From a checkpoint of a small image classifier.
Model: arch vgg, norm batchnorm, activation relu, depths [2, 4, 4].
Training: adamw at rate 0.0033, 40000 steps, batches of 128, held-out accuracy 69%.
Rows from block 7 of a small image classifier, named by matrix and row number. Each number is 128 + 24 x the weight over its row's rms, rounded and kept within 0 to 255. All counts start at 0. Numbers have three digits each.
After each channel's rows are labels from the 100 images, of 14976, where the channel reaches its highest value: "responds to" is what is common among them. Only what is clearly more common there than usual is listed. The data: photos of arthropod specimens (BIOSCAN-5M).
# conv: 3x3 conv (model.blocks.7.conv.weight, 192x192x3x3, each kernel summed), inputs 96-191

conv.182:125142109123100141134134154147113146144116133153143160065118123130093163101172111163168112121085139134099128122132125118106105126113135132095162146153103063118127142125146081177105151119178095095109121120081096163092125125135142149108123099121135164119148154109108115118122134109077126143
responds to: order Coleoptera; family Coccinellidae

conv.165:140098140131114132132106109117126123127133129125105143139041112125158088125130121132110137133101114110118144093143119139150100105103162080128155145156134147140096148132133135122135148061143136121089064097145056106121129115126111133078110132110155118119132132102148058131119127115109123122
responds to: family Limoniidae

conv.104:164106140172144122144130085117092114119124122162126096153113139117126091147103163151073141123145125136131101111124123135137109113158092102103095101108101138141127087131133122118119078127074107137157072173158147111101116150128139121157111089117109108151086119074119085156124115133132105135
responds to: order Lepidoptera; order Psocodea

conv.44:100126148141133073097135128140078152125063128120099159079141133154080148098136159118137077089081114138147129122139109097118104107112107140097125111128115067089153144074146099144136154123133079117110136148147140149120115105117128112098118099110138152120152141164108119098135123148130134160
responds to: order Hymenoptera

conv.70:089154111130120124106075119139115151128122122138118134086137129160118142092139122134097166129109132140141094126129092150129132096128126150120133095113111065108128096114124083130059079108121112145105127137121140153109097091135143122117129066135091098087116110141132116170129124170114133113
responds to: order Hemiptera; family Aleyrodidae

conv.156:110108119078095176124110120128109094096151100139124111122120120137154126138124097107125090136118113101134118071135127133142160117135152140137135131150105125136127152134143111156109138107139150112093147136137112166074114149130084106141177113140121144113109087124148133153105112151082087148
responds to: order Diptera

conv.179:142152124109113155148127122112095150138060142129066158070116141153080123101142102142145148127088151131140123131141108112106113127104112150126163170086120100116138154139143104117098145111128112171127117158065130163078137119127149137110128148118160140164121146118131108145139160122077156110
responds to: order Diptera

conv.23:089119108112140133104095108151136142153063091147109133149129169106126112077147137157148149109111119102153105116063143132130133134107132170153122143127115125113110132145148079128120152115154161145121084159093121128111171108134108123134113139144121168089126105135161090100165105176136165109
responds to: order Diptera

conv.162:123137118125123140116111107135141093126138134125146123142060144138137110137126129123108142106085134117140133108155119117143101103107133099099153125151141133132081141133124128149126145065142101119108046106140111123162111163144127122076112151137115112110119131113140037138137126118114142161
responds to: family Limoniidae

conv.138:143151121098128101107119127122096140111094126108131118065119111161090137124124116117117126105096091127142132120137037086102093111094145117102125125157120096159109141134126070092147108106151106124154098146095137132128073054126097140088137098134083119143140128140132079112126130133124146142
responds to: order Coleoptera

conv.88:148092124082130139114109120075049120108100139088108105074130101158079129160072115109128130113110112101132115103105115119111118109110126129095085092117099083147150103121145076106100119114139100079100121153135136138096081126091094115106104094126061098142098098103134128150127148108125164160
responds to: class Arachnida

conv.120:089108125121126105106077111074132153153160150092085132143056130077164115097120084136129125107127119167116134134126139061137149171100114135116130104137110163104106133141173171109122114061105129118108113094132094108120119118127124159074101099132084115088099129088101109115126134106147133105
responds to: order Diptera

conv.31:161057156148117130143091105084112152116140103134129129151115132134150111099127109172096164116131132119094162139132125176120126094111148114149125121114126130132105123131088168121122126134147158104107121116138071128092164111112096157137091126110127133119123163050122129149143104104118112114
responds to: order Diptera

conv.20:138121119127117123140102139087134112151142143141107113101125116137149145142118134116089109132133085127136058110128092148152135132112108125123079100120123138142113080140135126113077100117112126166121132097129129110159077087114108127123117104130116111138111136115108122124096136110124102147
responds to: order Lepidoptera

conv.14:118125124061107141126125136084114145119135145111131159098076137128122134125139134160116146097069132124116133107149127113124104115095108105105125140108105113108140113136142113136126138087128109039105092128119093173103105166133139121061106121126132141116093126090106087164116126105090152143
responds to: order Coleoptera

conv.93:118138157170125101125102119109125130154110144086144154144124135154122080070146154136153157123149128141148128137145088166119104110097123113108114136100118137179123132142111122132147139121055091149154079136138137111147154092137160117088134150139133107109094153135116071128119138140164143130
responds to: order Hemiptera

conv.4:122092126125143118110105141087126134104091093141101142124137106110107137094117147127112132146113076133161133117102129179121124078160131115119137131132111132160195105086126092105109058144113126118095133122134093112149127099100105088111067097113140141093108109120164119086136128158119128120
responds to: order Hymenoptera

conv.110:121105149111135105109133135088094136135117136173104102156117109130168158185111157152084135150133147134126116113142125086191153099094111112106090104123124124152152113122157129146117091126112103108092103138129096149101143093085150125103116103122125152116135104122120114143139121163135158129
responds to: order Lepidoptera

conv.60:132132105113126067179113120118099119074140103141146133115142114140130150101070152129172125131121151092094116131113133138137141126096115129103127115122099116162144164101092115171149174138119101137109163086158114107080130156130105091111162133139140170108121095132174156131103154091081122135
responds to: order Diptera

conv.145:108098135143141142131088134092146118134155138109142127131080129109152136120120136141089072119109139132123153128097125107148125123108132123125130106156129151145112143108144142142095110064109118147104108073097098087155124131129109065115102110155113105123073126136105099113118121083145141094
responds to: order Coleoptera

conv.1:138124135156114075131103151109153128134173159129155128124132160149125113113171150155127101099135098112093134122076101157134147157113149149092114112135134141131118124128129130140130113116064079142163115115152162113135117089099163139141142111154127088150110176116117115163108139123154116133
responds to: order Hemiptera

conv.114:138118105115126130101143107092085140105126157139113103094087089138102115144098091133077147087104121127163118122173104102136108148118145109100112105135124062146103102161108122114153114065109105112168110144139124155141103112153121145107108115116082101149088106122125123132130133128136147142
responds to: order Coleoptera

conv.163:141137140165135109118115125160151101139128128113113147137176118070099133156111109090144132122154121122116117131140128122118164145171074150153132106098121153102137131101125142121107122195130141170138156139119166136156114154112126090179144113133138141125164113154086168109153132140133106114
responds to: order Coleoptera

conv.32:107166154135097146120129103116129071164113173113074164153151113146163118130126140098112080123184132149166141093119114136144126152129123122139127117134144122120107163165121177107141151117102135168158130116147135127124144137110123119135105097172174121138115142137100139125119166127123087125
responds to: order Diptera

conv.143:116113141118114105134136154125106105115113102138096094106073102127101137120134153149093128112075075138147132099111151072121128116119099157168154120105160132123132140125133121134102077120122179107087135140110094139087095133116082173131125120116113174122152120125109120072086142119087110123
responds to: order Diptera

conv.141:157130111078142152132143105073109127098157086086164117133135106121167137154085100121116116146111096122103109148137126134121109160093142122131093139146100160171131107152089171134121121130111152063156146107144135128143141140121071161106112202095129138145091104140111166187154154064139150161
responds to: class Arachnida

conv.121:134165151136130146080145111149093133101117141102126139139130127116126100139154114118106115102104129101174132130145120096136061115152095132132156103074111111091110103112069129124108109152111131176131112165145150166108172125106124095148108122074092118151134113140125113119160160088117144136
responds to: order Diptera

conv.190:111129140105131087145089104161114136125127074121104138127120147113151134118087111109145156102148145161116097115133147121126110101118112158121134072126121109116127153115117139161090114136155128096118115144119133149127137111110125117125129028120095132120164116123113130128149116128112117148
responds to: order Diptera; family Drosophilidae

conv.36:118153148118127157157148154162078076090152149088129113130110148080138105136112128130075123112130072168116115138105138102144095161125110117130128137128132128067117122110124166116125124105114133119139090111097158115113118132148109115133130115120081114128103108118113099143144125083138122096
responds to: order Diptera

conv.169:145124085135106114127133132099182092122135129117150146048111120148074152152133124132132117117104109105161091080139102126075091125128126124085098145097135116124092122150126097119059101085129091113130125124107118148149061150141090153115147150100110130134117132134130119132088147121107159135
responds to: order Coleoptera

conv.139:143142134132128124129128109100127104130109131112110153119084141148136101130156146126119112110081106122160126124144090108134090167115139124078134161125148146143131160168089139130134143081104074117152057154129124162137115123140135117092121157108157134142132129128156043118145118132133121126
responds to: class Arachnida

conv.117:118117153164120137121140145132101116125144159133154160075080152115114126103130139166102089113076148116076146144115114135123090164071123121137106137139145123118115137074112121138110130093098126168119108110102140111089124097095177103093123129136144147111100122151102095095091137090116125106
responds to: order Coleoptera

conv.127:135148134150116059161110152114137119136132132113109142104120135065084127129116124114128134117168153115130087106110141105088152103131081149169140122116131088138147151151149109068080107128109141151136134135130126153109098137125106110138129103153107069107093101100130139087097091144134108125
responds to: order Hemiptera

conv.89:141105130138100153163114124125114121086144134108157139121140121141130150095130085147117150138126136118093151140123118158121132133139136121137140115132105130130116089122104132159099114138156143125082136082108057144091116142118077153151126127100113131116124167045099136135092142088070116136
responds to: order Hemiptera

conv.8:128127157122129160145109136075112138142144129125077127097073116103146142159096115147087162127087153164130150097134128091172129156114136186127153120157121123130150114108111137129128126076152132155144131135134134116096115099114093114118077109148076121139148104125126123164145166142147148157
responds to: order Coleoptera

conv.15:128130121127124113136121127135134139117122132150148024118141116143117137111114121123144145140126143132147124145132036134143135093131118129110143131100103134163095109135155119135127153132135107172115140124111141110141082083150116125131138142138133125127117106112136125128144146137107120118
responds to: order Lepidoptera

conv.137:101124124130116085125089058169083113134120156135110119090141124166061128148137144152139094096123083152124088171144112107106114130139133127127149121113112120085191131113103101131110112127117115119114137166147139137103115074121139143139138129113153134150175159123127142103161121150125108162
responds to: order Hymenoptera

conv.149:129105111092113116132159137121139145121165126170119109125104115133159131167141119167108102098126118146096102093091111117163119159084167102126123126164165138133110095123121138125141124081130128116104118096135076090116122108078143150112140132102104177156124119137076134145128137097121113099
responds to: order Coleoptera

conv.116:139128133108118126121117166124101128112143127120106150085105134113127153124140128147137120143042106101128142131072104128156075161090157130076119138152121108115132164135105090113114096117150077077130107115128110133119108123134115144103087092095131120121135138096116104172110102090119129148
responds to: order: Coleoptera; class Collembola; family Entomobryidae; order Entomobryomorpha