{
  "model": "image classifier",
  "dataset": "photos of arthropod specimens (BIOSCAN-5M)",
  "train_examples": 97500,
  "image_size": 32,
  "crop_scale_min": 0.7,
  "horizontal_flip": false,
  "rotation_deg": 5,
  "color_jitter": 0.1,
  "targets": ["order", "family"],
  "num_classes": [18, 218],
  "arch": "vgg",
  "norm": "batchnorm",
  "activation": "relu",
  "depths": [2, 4, 4],
  "kernel_size": 3,
  "stem": "single",
  "widths": [48, 96, 192],
  "downsampling": "stride",
  "loss": "cross_entropy",
  "init": "trunc_normal_002",
  "optimizer": "adamw",
  "lr": 0.0033,
  "beta1": 0.8,
  "beta2": 0.99,
  "eps": 1e-06,
  "steps": 40000,
  "batch_size": 128,
  "epochs": 52.5,
  "lr_schedule": "step",
  "warmup_steps": 800,
  "weight_decay": 0.06
}
Rows from block 5 of a small image classifier, named by matrix and row number. Each number is 200 + 40 x the weight over its row's rms, rounded and kept within 0 to 999. All counts start at 0.
Before each channel's rows are labels from the 100 images, of 14976, where the channel reaches its highest value: "strongest on" is what is common among them. Only what is clearly more common there than usual is listed. The data: photos of arthropod specimens (BIOSCAN-5M). In brackets: how many of the 100.
# conv: 3x3 conv (model.blocks.5.conv.weight, 96x96x3x3, each kernel summed), inputs 0-47

strongest on: order Coleoptera (55)
conv.20,224,228,207,243,163,201,219,203,221,149,221,177,187,194,209,170,214,141,196,202,218,142,92,217,197,238,188,216,203,180,194,239,182,192,214,204,195,226,208,130,64,224,253,191,179,220,203,208

strongest on: order Coleoptera (39)
conv.94,233,205,225,110,125,194,176,200,193,208,171,157,178,116,189,202,138,253,270,193,231,248,231,198,182,194,225,259,184,208,161,209,111,193,229,206,139,318,170,205,205,232,176,192,234,93,229,191

strongest on: order Hemiptera (31)
conv.46,176,187,230,151,210,215,190,227,209,227,172,212,150,145,176,199,248,182,196,177,136,173,201,189,258,195,208,169,197,250,259,240,174,219,186,209,273,130,106,194,214,185,171,90,228,320,185,244

strongest on: order Coleoptera (50)
conv.89,204,250,196,190,211,209,174,312,163,177,244,238,184,168,184,178,256,158,232,174,145,168,162,199,147,214,238,206,282,179,174,209,215,201,214,227,215,218,208,139,162,221,178,246,181,228,226,180

strongest on: order Coleoptera (97); family Coccinellidae (35)
conv.88,203,120,122,191,219,189,183,239,201,184,248,199,213,192,206,132,232,183,206,162,211,197,157,158,160,166,211,146,154,237,211,223,147,192,187,218,152,261,200,106,205,192,215,231,122,200,220,199

strongest on: order Diptera (62)
conv.18,175,204,177,150,169,155,106,214,215,230,180,208,176,95,183,193,231,216,156,186,170,184,227,228,166,198,206,213,174,201,175,264,137,224,204,189,245,183,140,250,202,188,196,140,186,200,206,224

strongest on: order Coleoptera (43)
conv.32,234,153,231,167,260,224,186,158,172,214,219,210,216,175,205,145,180,215,242,133,224,173,242,180,249,196,223,227,203,205,264,114,215,189,184,210,212,207,217,173,273,250,156,168,219,188,142,193

strongest on: order Coleoptera (65); family Coccinellidae (27)
conv.71,216,191,209,217,159,237,218,235,154,210,221,130,220,151,237,227,213,183,276,161,212,237,187,190,191,200,261,221,226,214,202,155,230,210,248,217,216,155,150,166,202,231,206,159,255,234,248,135

strongest on: order Diptera (64)
conv.80,175,203,202,151,120,165,204,174,247,173,172,241,191,225,229,226,205,183,221,199,214,318,205,140,183,186,182,176,212,303,219,195,240,187,199,228,256,169,213,288,179,223,235,149,159,149,229,206

strongest on: order Coleoptera (63); family Coccinellidae (27)
conv.43,206,237,213,249,261,205,115,190,221,185,225,191,208,179,232,206,206,182,239,152,219,195,206,223,205,215,245,215,186,226,202,114,222,217,231,184,193,204,199,89,180,198,158,212,220,248,209,197

strongest on: order Coleoptera (73)
conv.24,208,202,196,216,262,193,163,173,201,205,242,207,212,175,275,218,135,217,227,98,212,115,236,187,214,185,194,232,196,252,211,115,214,182,181,208,145,219,200,169,245,255,182,179,205,192,208,176

strongest on: order Hymenoptera (48)
conv.12,111,194,195,263,223,220,208,222,221,190,201,172,187,205,208,162,236,259,158,186,110,195,206,195,203,144,191,155,167,159,195,188,152,185,220,220,217,211,196,207,209,243,229,203,133,219,278,281

strongest on: order Diptera (79)
conv.31,162,134,234,196,206,182,176,231,167,212,223,120,222,185,256,234,188,143,207,187,231,295,144,228,116,214,199,191,209,289,244,164,207,183,225,208,303,181,207,215,117,201,176,192,202,155,220,219

strongest on: order Coleoptera (53)
conv.42,195,187,177,217,175,203,191,223,204,113,200,188,160,204,160,136,300,86,184,222,202,222,163,243,123,233,240,209,255,197,163,283,178,157,184,189,235,183,244,155,166,169,187,169,183,194,164,137

strongest on: order Coleoptera (38)
conv.85,265,250,246,156,222,178,181,240,211,189,223,162,212,178,159,152,186,227,166,197,167,207,165,193,217,255,166,125,172,78,185,205,211,153,240,227,243,188,163,151,200,171,143,272,170,252,227,227

strongest on: order Hemiptera (39)
conv.54,236,215,244,185,250,233,182,225,222,169,217,132,207,70,203,203,188,217,224,218,167,198,203,142,218,202,215,193,231,226,203,205,136,204,231,151,222,164,93,168,191,230,126,169,161,258,187,199

strongest on: order Coleoptera (47)
conv.87,237,215,244,256,255,254,206,166,200,166,240,203,193,216,199,214,158,184,180,186,220,149,196,195,122,201,212,207,246,123,146,102,236,170,227,110,140,193,237,225,131,172,196,241,243,232,251,140

strongest on: order Coleoptera (42)
conv.11,239,146,191,217,278,288,236,164,200,164,138,184,196,217,154,150,211,174,192,191,180,166,137,127,136,249,184,174,147,189,174,217,202,136,254,202,216,193,207,212,179,133,277,137,205,183,125,146

strongest on: order Coleoptera (44)
conv.30,201,174,151,188,171,173,50,220,201,236,204,270,194,132,218,178,246,204,166,200,211,164,234,217,172,211,207,208,183,179,215,253,178,213,210,233,207,164,187,180,203,172,216,195,194,188,196,235

strongest on: order Hymenoptera (73)
conv.68,174,165,166,199,131,201,195,175,194,247,183,145,194,195,173,201,206,186,185,234,228,182,281,176,179,174,217,244,212,179,133,243,187,170,190,144,139,201,225,207,344,214,158,198,240,169,99,213

strongest on: order Coleoptera (36)
conv.28,258,247,213,177,126,172,159,150,239,215,190,142,164,172,145,209,218,183,209,243,214,200,163,174,188,198,190,193,238,199,146,202,239,229,196,101,161,206,193,220,123,281,145,228,211,215,157,145

strongest on: order Coleoptera (44)
conv.47,143,166,200,205,174,180,177,276,210,162,173,157,241,194,182,203,237,215,223,174,130,252,186,169,141,156,234,227,165,164,326,167,217,163,163,194,214,211,193,204,295,231,194,235,182,188,144,153

strongest on: order Hymenoptera (46)
conv.35,195,197,241,145,145,214,183,237,199,188,195,148,190,30,198,221,180,197,191,221,207,197,229,122,222,198,205,225,195,229,183,273,158,207,191,200,191,169,35,211,182,198,181,117,194,208,178,222

strongest on: order Coleoptera (39)
conv.23,202,180,166,224,214,127,131,214,172,282,182,260,188,195,179,188,114,172,156,159,245,256,151,225,196,199,143,157,242,206,200,148,215,235,167,202,225,99,214,218,179,213,133,202,189,137,193,173

strongest on: order Coleoptera (50)
conv.79,198,224,134,205,178,167,255,181,227,115,263,156,209,200,199,188,262,136,139,158,248,123,133,201,190,250,180,178,201,180,199,276,121,233,213,163,272,223,213,179,129,162,217,184,153,222,89,177

strongest on: order Coleoptera (59)
conv.26,207,226,172,158,220,206,107,254,187,285,204,212,230,126,202,134,167,173,231,188,247,179,213,235,191,234,166,180,231,155,241,125,198,217,219,187,195,160,164,221,227,192,130,200,209,144,178,168

strongest on: order Coleoptera (67)
conv.70,230,187,179,209,192,145,209,192,207,183,218,265,181,195,180,144,170,223,149,182,251,230,137,213,167,216,178,171,224,140,140,213,150,165,232,256,251,223,205,207,5,169,248,189,114,169,243,201

strongest on: order Diptera (81)
conv.25,151,163,196,229,179,214,117,280,204,228,139,160,179,187,190,257,251,219,211,206,192,224,180,248,235,206,255,211,174,206,258,196,257,178,179,111,231,67,159,214,232,234,202,168,225,236,224,219

strongest on: order Coleoptera (61)
conv.62,217,154,199,201,123,181,216,223,242,211,231,235,179,247,214,178,287,142,258,270,219,322,174,247,182,228,244,190,208,153,187,137,186,248,191,214,215,197,248,164,152,183,208,240,170,225,228,201

strongest on: order Coleoptera (48)
conv.58,193,194,159,195,189,204,107,207,194,185,198,210,196,122,190,169,261,202,184,218,191,131,224,213,202,228,203,214,169,207,167,264,178,239,190,162,202,163,176,160,203,157,221,172,211,233,205,277

strongest on: order Coleoptera (36)
conv.36,207,176,192,260,188,135,179,168,188,147,113,163,185,280,191,223,197,202,151,234,174,196,230,154,155,183,177,212,236,159,207,207,233,131,136,178,194,231,307,239,256,199,163,285,215,207,158,154

strongest on: order Hemiptera (28)
conv.86,215,229,207,236,133,161,216,218,202,102,174,170,165,160,217,247,251,146,174,214,224,183,163,199,197,223,223,233,185,178,206,236,165,220,214,204,213,218,176,108,137,218,228,166,154,218,159,207

strongest on: order Coleoptera (49)
conv.15,200,219,248,218,288,223,199,189,152,113,194,174,188,175,179,204,210,200,244,201,211,162,233,178,224,202,223,238,178,153,192,119,174,230,219,168,208,212,202,136,205,211,163,211,220,205,185,218

strongest on: order Coleoptera (66)
conv.34,157,160,209,167,241,225,126,180,189,148,232,186,158,204,159,203,248,145,270,93,157,194,217,201,185,181,235,214,177,187,213,160,191,143,207,165,200,169,227,157,244,176,169,184,207,210,232,223

strongest on: order Coleoptera (41)
conv.53,212,148,138,263,177,179,202,214,189,126,183,210,225,197,226,177,179,182,158,228,234,192,161,196,208,145,161,204,212,241,245,217,197,219,126,182,188,190,180,153,181,170,206,236,79,163,214,201

strongest on: order Diptera (79)
conv.72,202,150,160,245,182,181,185,188,224,124,113,163,177,181,233,241,132,209,138,187,142,150,173,177,178,115,217,231,203,153,206,186,233,152,147,175,173,189,176,184,178,176,171,202,181,191,219,183