{
  "rotation_deg": 5,
  "targets": ["order", "family"],
  "kernel_size": 3,
  "loss": "cross_entropy",
  "init": "trunc_normal_002",
  "lr": 0.0033,
  "beta1": 0.8,
  "batch_size": 128,
  "epochs": 52.5,
  "warmup_steps": 800,
  "weight_decay": 0.06
}
Rows from block 4 of a small image classifier, named by matrix and row number. Each number is 128 + 32 x the weight over its row's rms, rounded and kept within 0 to 255. All counts start at 0. Numbers have three digits each.
Before each channel's rows are labels from the 100 images, of 14976, where the channel reaches its highest value: "colour at peak" is the nearest of a few named colours to the mean colour under the peak. Only what is clearly more common there than usual is listed. The data: photos of arthropod specimens (BIOSCAN-5M).
# conv: 3x3 conv (model.blocks.4.conv.weight, 96x96x3x3, each kernel summed), inputs 0-95

colour at peak: grey
conv.44:115096097107086091079055168113157075066083050140142135128087114135116103086152099153110116078151113110095098163117172100128110120133084119115056128079077107121113128108150131130130137111174101075119129109096099073169081093075138131102072137107079098101092127162124118072135107150099108104

colour at peak: brown; grey
conv.49:142124120158155115157176101098060126094107096162150143123110120141096127190109105066144130136168145156123130133099148132151147100102093084162114167127122120131188157131121164138195132094146131078124139139077083111112169116113114128078110090158093074159161144081126139000178168130104144152

colour at peak: grey
conv.86:131123034120113129129104169140177112100105106085149137102129122152130173121128066158096148163153052116134079077093104107150139116067127160098115147148083101106152109148181122163160133142139174173104124145118095046134157164161103144102128143142064132086062120160106133106124048132128127157

colour at peak: brown
conv.13:116136146048116164175156146113110114115061094110146107137135081102091123101165186070134148100202106151135156133176110122098134080093120157089084132122109151110070131128127120124170127157190105190097105100072120142180166124131160148069113156099093081161134114144135131189145178157162130138

colour at peak: brown; grey
conv.10:108071113056084147105101145079136096128116144123107114144140127138136149151124180134181111134098097107106095142120148069130138136117137143134137103097078152188105078140114149142069133083139121194171052089146154115086115068072112050153144114128103096114084109175152079160057117123128105143

colour at peak: brown
conv.14:084132110077096104096128154086074086111101094133099089090146136082102138147125140170124190074115107115089062155113069084122124121153074166121133116153062154107110138139136140080111061123128093129096098092120104134091101070147117056143083110145077094091162133096147107147058118148133125123

colour at peak: brown; black
conv.57:095078146089083109140127146129135049110090042081104100095115148126103094093099144126123121133181102116118145154119071070123082149126124127074126094103098133090131135139111102139093141173131111114092079070097100144117092093112128118128073118074043076119125108080133111137070112131151099076

colour at peak: grey
conv.5:116116098100126118136108146105152093108088145082187118114092087202143156081137147078145120169102048186120143146158115098121110146141073135143129146129101103102056112081061142130110109144110132151126034186114116166171125114141059142096138111126109083143059129146087153132129161116149116146

colour at peak: grey; brown
conv.35:077114154150109159167114001123085107128086076140164112122054103084126123152130136111140133124141112184151133094093146154120146084122076139127113103063106126163128054132137121102148154138111148150095126160117161104144150149076157103068080100143107105173091095140104090118104124095087084137

colour at peak: grey
conv.69:134083113114140175152153016131119137164142126130200109111131080052142158146148125080162147070192136182196123117157094118144125072066131082072112125150122142155171150139130119148139130152119125138136088118111141144099155114124101178072113131115124076124153130177123103125134101082177123139

colour at peak: grey
conv.94:125207083095100073043118106154121088149129153107123138113124097168143132129096099103066144145153063086068147093142111124133086126170129156149164101120091099096084095123129125121123091144068120131118086120144132087190130168133042144148116147131130169134088156100169130092138146134109119052

colour at peak: brown; black
conv.63:112028069103107117115105174126161163120076167086071121143032084125130124106138064106154084096089080124128156124082059100113130069101169166098141132132081071123128126144112122106120099131151110131150110114112090155120128164149091092123156138076107120073159118134102121149130128134151096156

colour at peak: grey; brown
conv.72:138104102152150070107077141126193112156160174115133126163043143167132095112103051144157103130093095112148095159057131111161177153133173101104101047142131131146085168103117146131119141137143136080125090173141097132073124152102124129164126077081129127103171110208096150122098104118108126115

colour at peak: grey
conv.11:157056162063131119134087088125064114183131117110065179115141092123122119113135206122149122115108148173060140130109172126164186118134117125107138068105128125089184115139071144131094157078171085157108124151147169148087088104118103148128131136152130154112070071144144086151074105127138103122

colour at peak: grey; brown
conv.89:133113095077121120133089133061108086177067116143094150131142072147134114143075141089118130102102123138110093134086118111122146117080098121108091134073066114101151124148087128094092091161112164038137070115089156202114079153110092098101188161116128108073088136113133090097125131105081135149

colour at peak: grey
conv.65:121088129120088086095103098114143087155097058128148146067108127092084118048144099081114104124178102166101069049125141130118147107083170105149078075092106135152150108139079114107163145130153132140086097057108110137160142077071114105110115113136094097105153132118105053112126131127092116130

colour at peak: brown; black
conv.58:152067140091103118133151177104197095168155099170131141151135168099102125109087111146143101192139131135082130142155086167150095093081093104132123160116170092207097120163114112079138147136119117155097147158125131110097121129140132085141161158181154125108101108188128150188059038148117091114

colour at peak: grey
conv.36:101147118113044102133102081103117138128120127171142120076095083076060135144100083134177086085172103166152102138121109140159149077105101083142052111094108125096136105109161096181115165097109075104131103182059084080137110098143111127109104088142158086130101121109128177133084100123131107139

colour at peak: grey
conv.39:117101103051127052088124133119161091135100070149135175114123103048069120129156103116104154142137083127143146106147111128146125080123116141129124142121137125147154096100169150091156066097138123155079053085144141108152138111132103099163131124101113121026154127089099147214101105143113128172

colour at peak: grey
conv.61:158089151097172060105081110108130097167139085101116096110127129131075120116119133078131129119166192109088107151109076141122108118040155011116122132147152143061118138125107144119113119111104130108131135103134142158084134079114141080087113139142095064186173124162108119111145074108161152120

colour at peak: grey
conv.59:129112115067106138128155198138228121062147155104099105130123043086119154131143163132081130017157075175117141107148095132133112075100145148113107124072142121151159136118142135149122146110124097152124106092130107082133106074166110152141114171124132161090086120152115089178111135136116115094

colour at peak: brown
conv.51:106115060160113121098088164109158099151121134114068117094050087080083123139104050163107153071126109135131078098120059106152121092133105174142160130137109116145155072142129120150152086111148131143089156121139135119107135134145092139112117064143115150103120111134074164227089108190127143154

colour at peak: grey
conv.54:107138085084174118112058115123113132170076103145120046129134121149132143146153108128133130118181157141151113162069092085146115134102138132123089106134095096127113127142155080216137117100165164049178066048153133139102105145142087155147108107127110069068167136113132124150129142124122086176

colour at peak: grey
conv.2:133109089134128117175124093077160086149107135133152029105152112154094164138114123107098140139133162158058127180084102124128091132056154100095051096137072117132130138108109153141191098092120126110159089070140113118087150105140055138091101136135079118068125107130140121128099142108182087118

colour at peak: grey
conv.53:133126084080084131161176175080113088154141112129095139091180093148095142141141211086125143046181169145143145100143100134104090114114121171117093121156129188152110074116096137148139128084127125136105144069134126189118085081159083154169131175158119096133135131068141103172157088093140130105

colour at peak: grey
conv.8:120128097113071115113092070118097153086110175133162109136096089125142117131198078111115157114113127134120159097173098119141091113116089191125102075106093085103107139140152074133138088097132125191177124078211119052100142138177100128104138129135137140151091135165086123179146179093132098075

colour at peak: grey
conv.64:126107105101143168146178087117102091120130091139203142111119070062080150148130143127108136036166113181181128132165087126137123068125145121103104132136132135161126133130132127172112164163108100142115072069113110109128159026111108194144098096117071127107091102115115126169110143088148117143

colour at peak: grey; brown
conv.41:115139130070106136162127145126114063126094065099149121083162125124083134123148089139055145118172062129113127036119110109110109115081094188087114076125095151084109128130080120139197129153082159113104102119099117119119177124139090155124059097090108096104122096126117095134141132073116152074

colour at peak: grey
conv.74:122147156119117168097147098109119133115086148147188163138124127106104155132068127110124125176079107108193123134181141134142134114100083019113086145112145118128114091103136144167133130151184109092124133150069115138098171085186165177123150056134154055132107100124079097071120129091102134165

colour at peak: grey
conv.60:097133142116076114137112148119172091064106096147095132164111097122141127112049107147097067115139087147140101087193121110104128129134035190147145165108097074141122119029163141119118139135116108155126092092124131103141137194090105137136096131103103087122079084135056104140141121119115095143

colour at peak: grey
conv.80:118144142083156144121129182101110103127135141109081104112165104118134170125175196112129125095133151130094178142156111157110140089153088230068104093163156131161081139135137122092055133148164125195094072146176110151139096114095166146119119127076125132152117102147163135227129132151154156134

colour at peak: brown; black
conv.3:104109096090133116152124160109152110150089120085070102125113129175095088110100128131141070158184147077145170155152076112086032141067066115073077089122088116113103133099144085140093105114157112125119094101096120132109100114088139111133152132085066085140076113100098128130097109128116096064

colour at peak: grey
conv.85:088126119122136122131154120148176126111129097084100133135162093127117144126054133125104109061173108192141069150165161130120096126144081078154081119125127139138148104156094113184046096137114130115138087121086093171117075062068155150102094121083078080134140083140143109121058141081127105119

colour at peak: grey
conv.93:152097071099131077117104144150134074135079109133081117097154179128153108079170174132089125148141138133090122197102125132062142133173106137111114146082092036124108129107156115101151109061129090118128114113143097149084109114145006071150141140117100113101113147090147110102145099128127129110

colour at peak: grey
conv.78:085085103135123134169118154110142131123066080113175141139164103069150066075154133120138150109147073129087112076097139135107099083101157117151109165111119144098073069136065119035162149157125149108102071091107142158130179100096150063112106165103094077106125119123115122161122128142137121180

colour at peak: grey
conv.73:147142162043077111161161100088132151148088113132158155111156051037079118105102158151068155122141078155159172131162104112124105119178094092088101133144114147148136153103140093131137120131156072175087090133196107153120165093094078143084099089114098147121136148093119132092108106131121154144

colour at peak: grey
conv.66:090096056093102138128144161147130116140066100134152142106144078127152166124139146132149144085124160164143062142134130129106069089043073169113106088147089082118111103108133106118095185092162093110135113116118103139079093126169130144059150153103098085098116110109153083040148103131146109090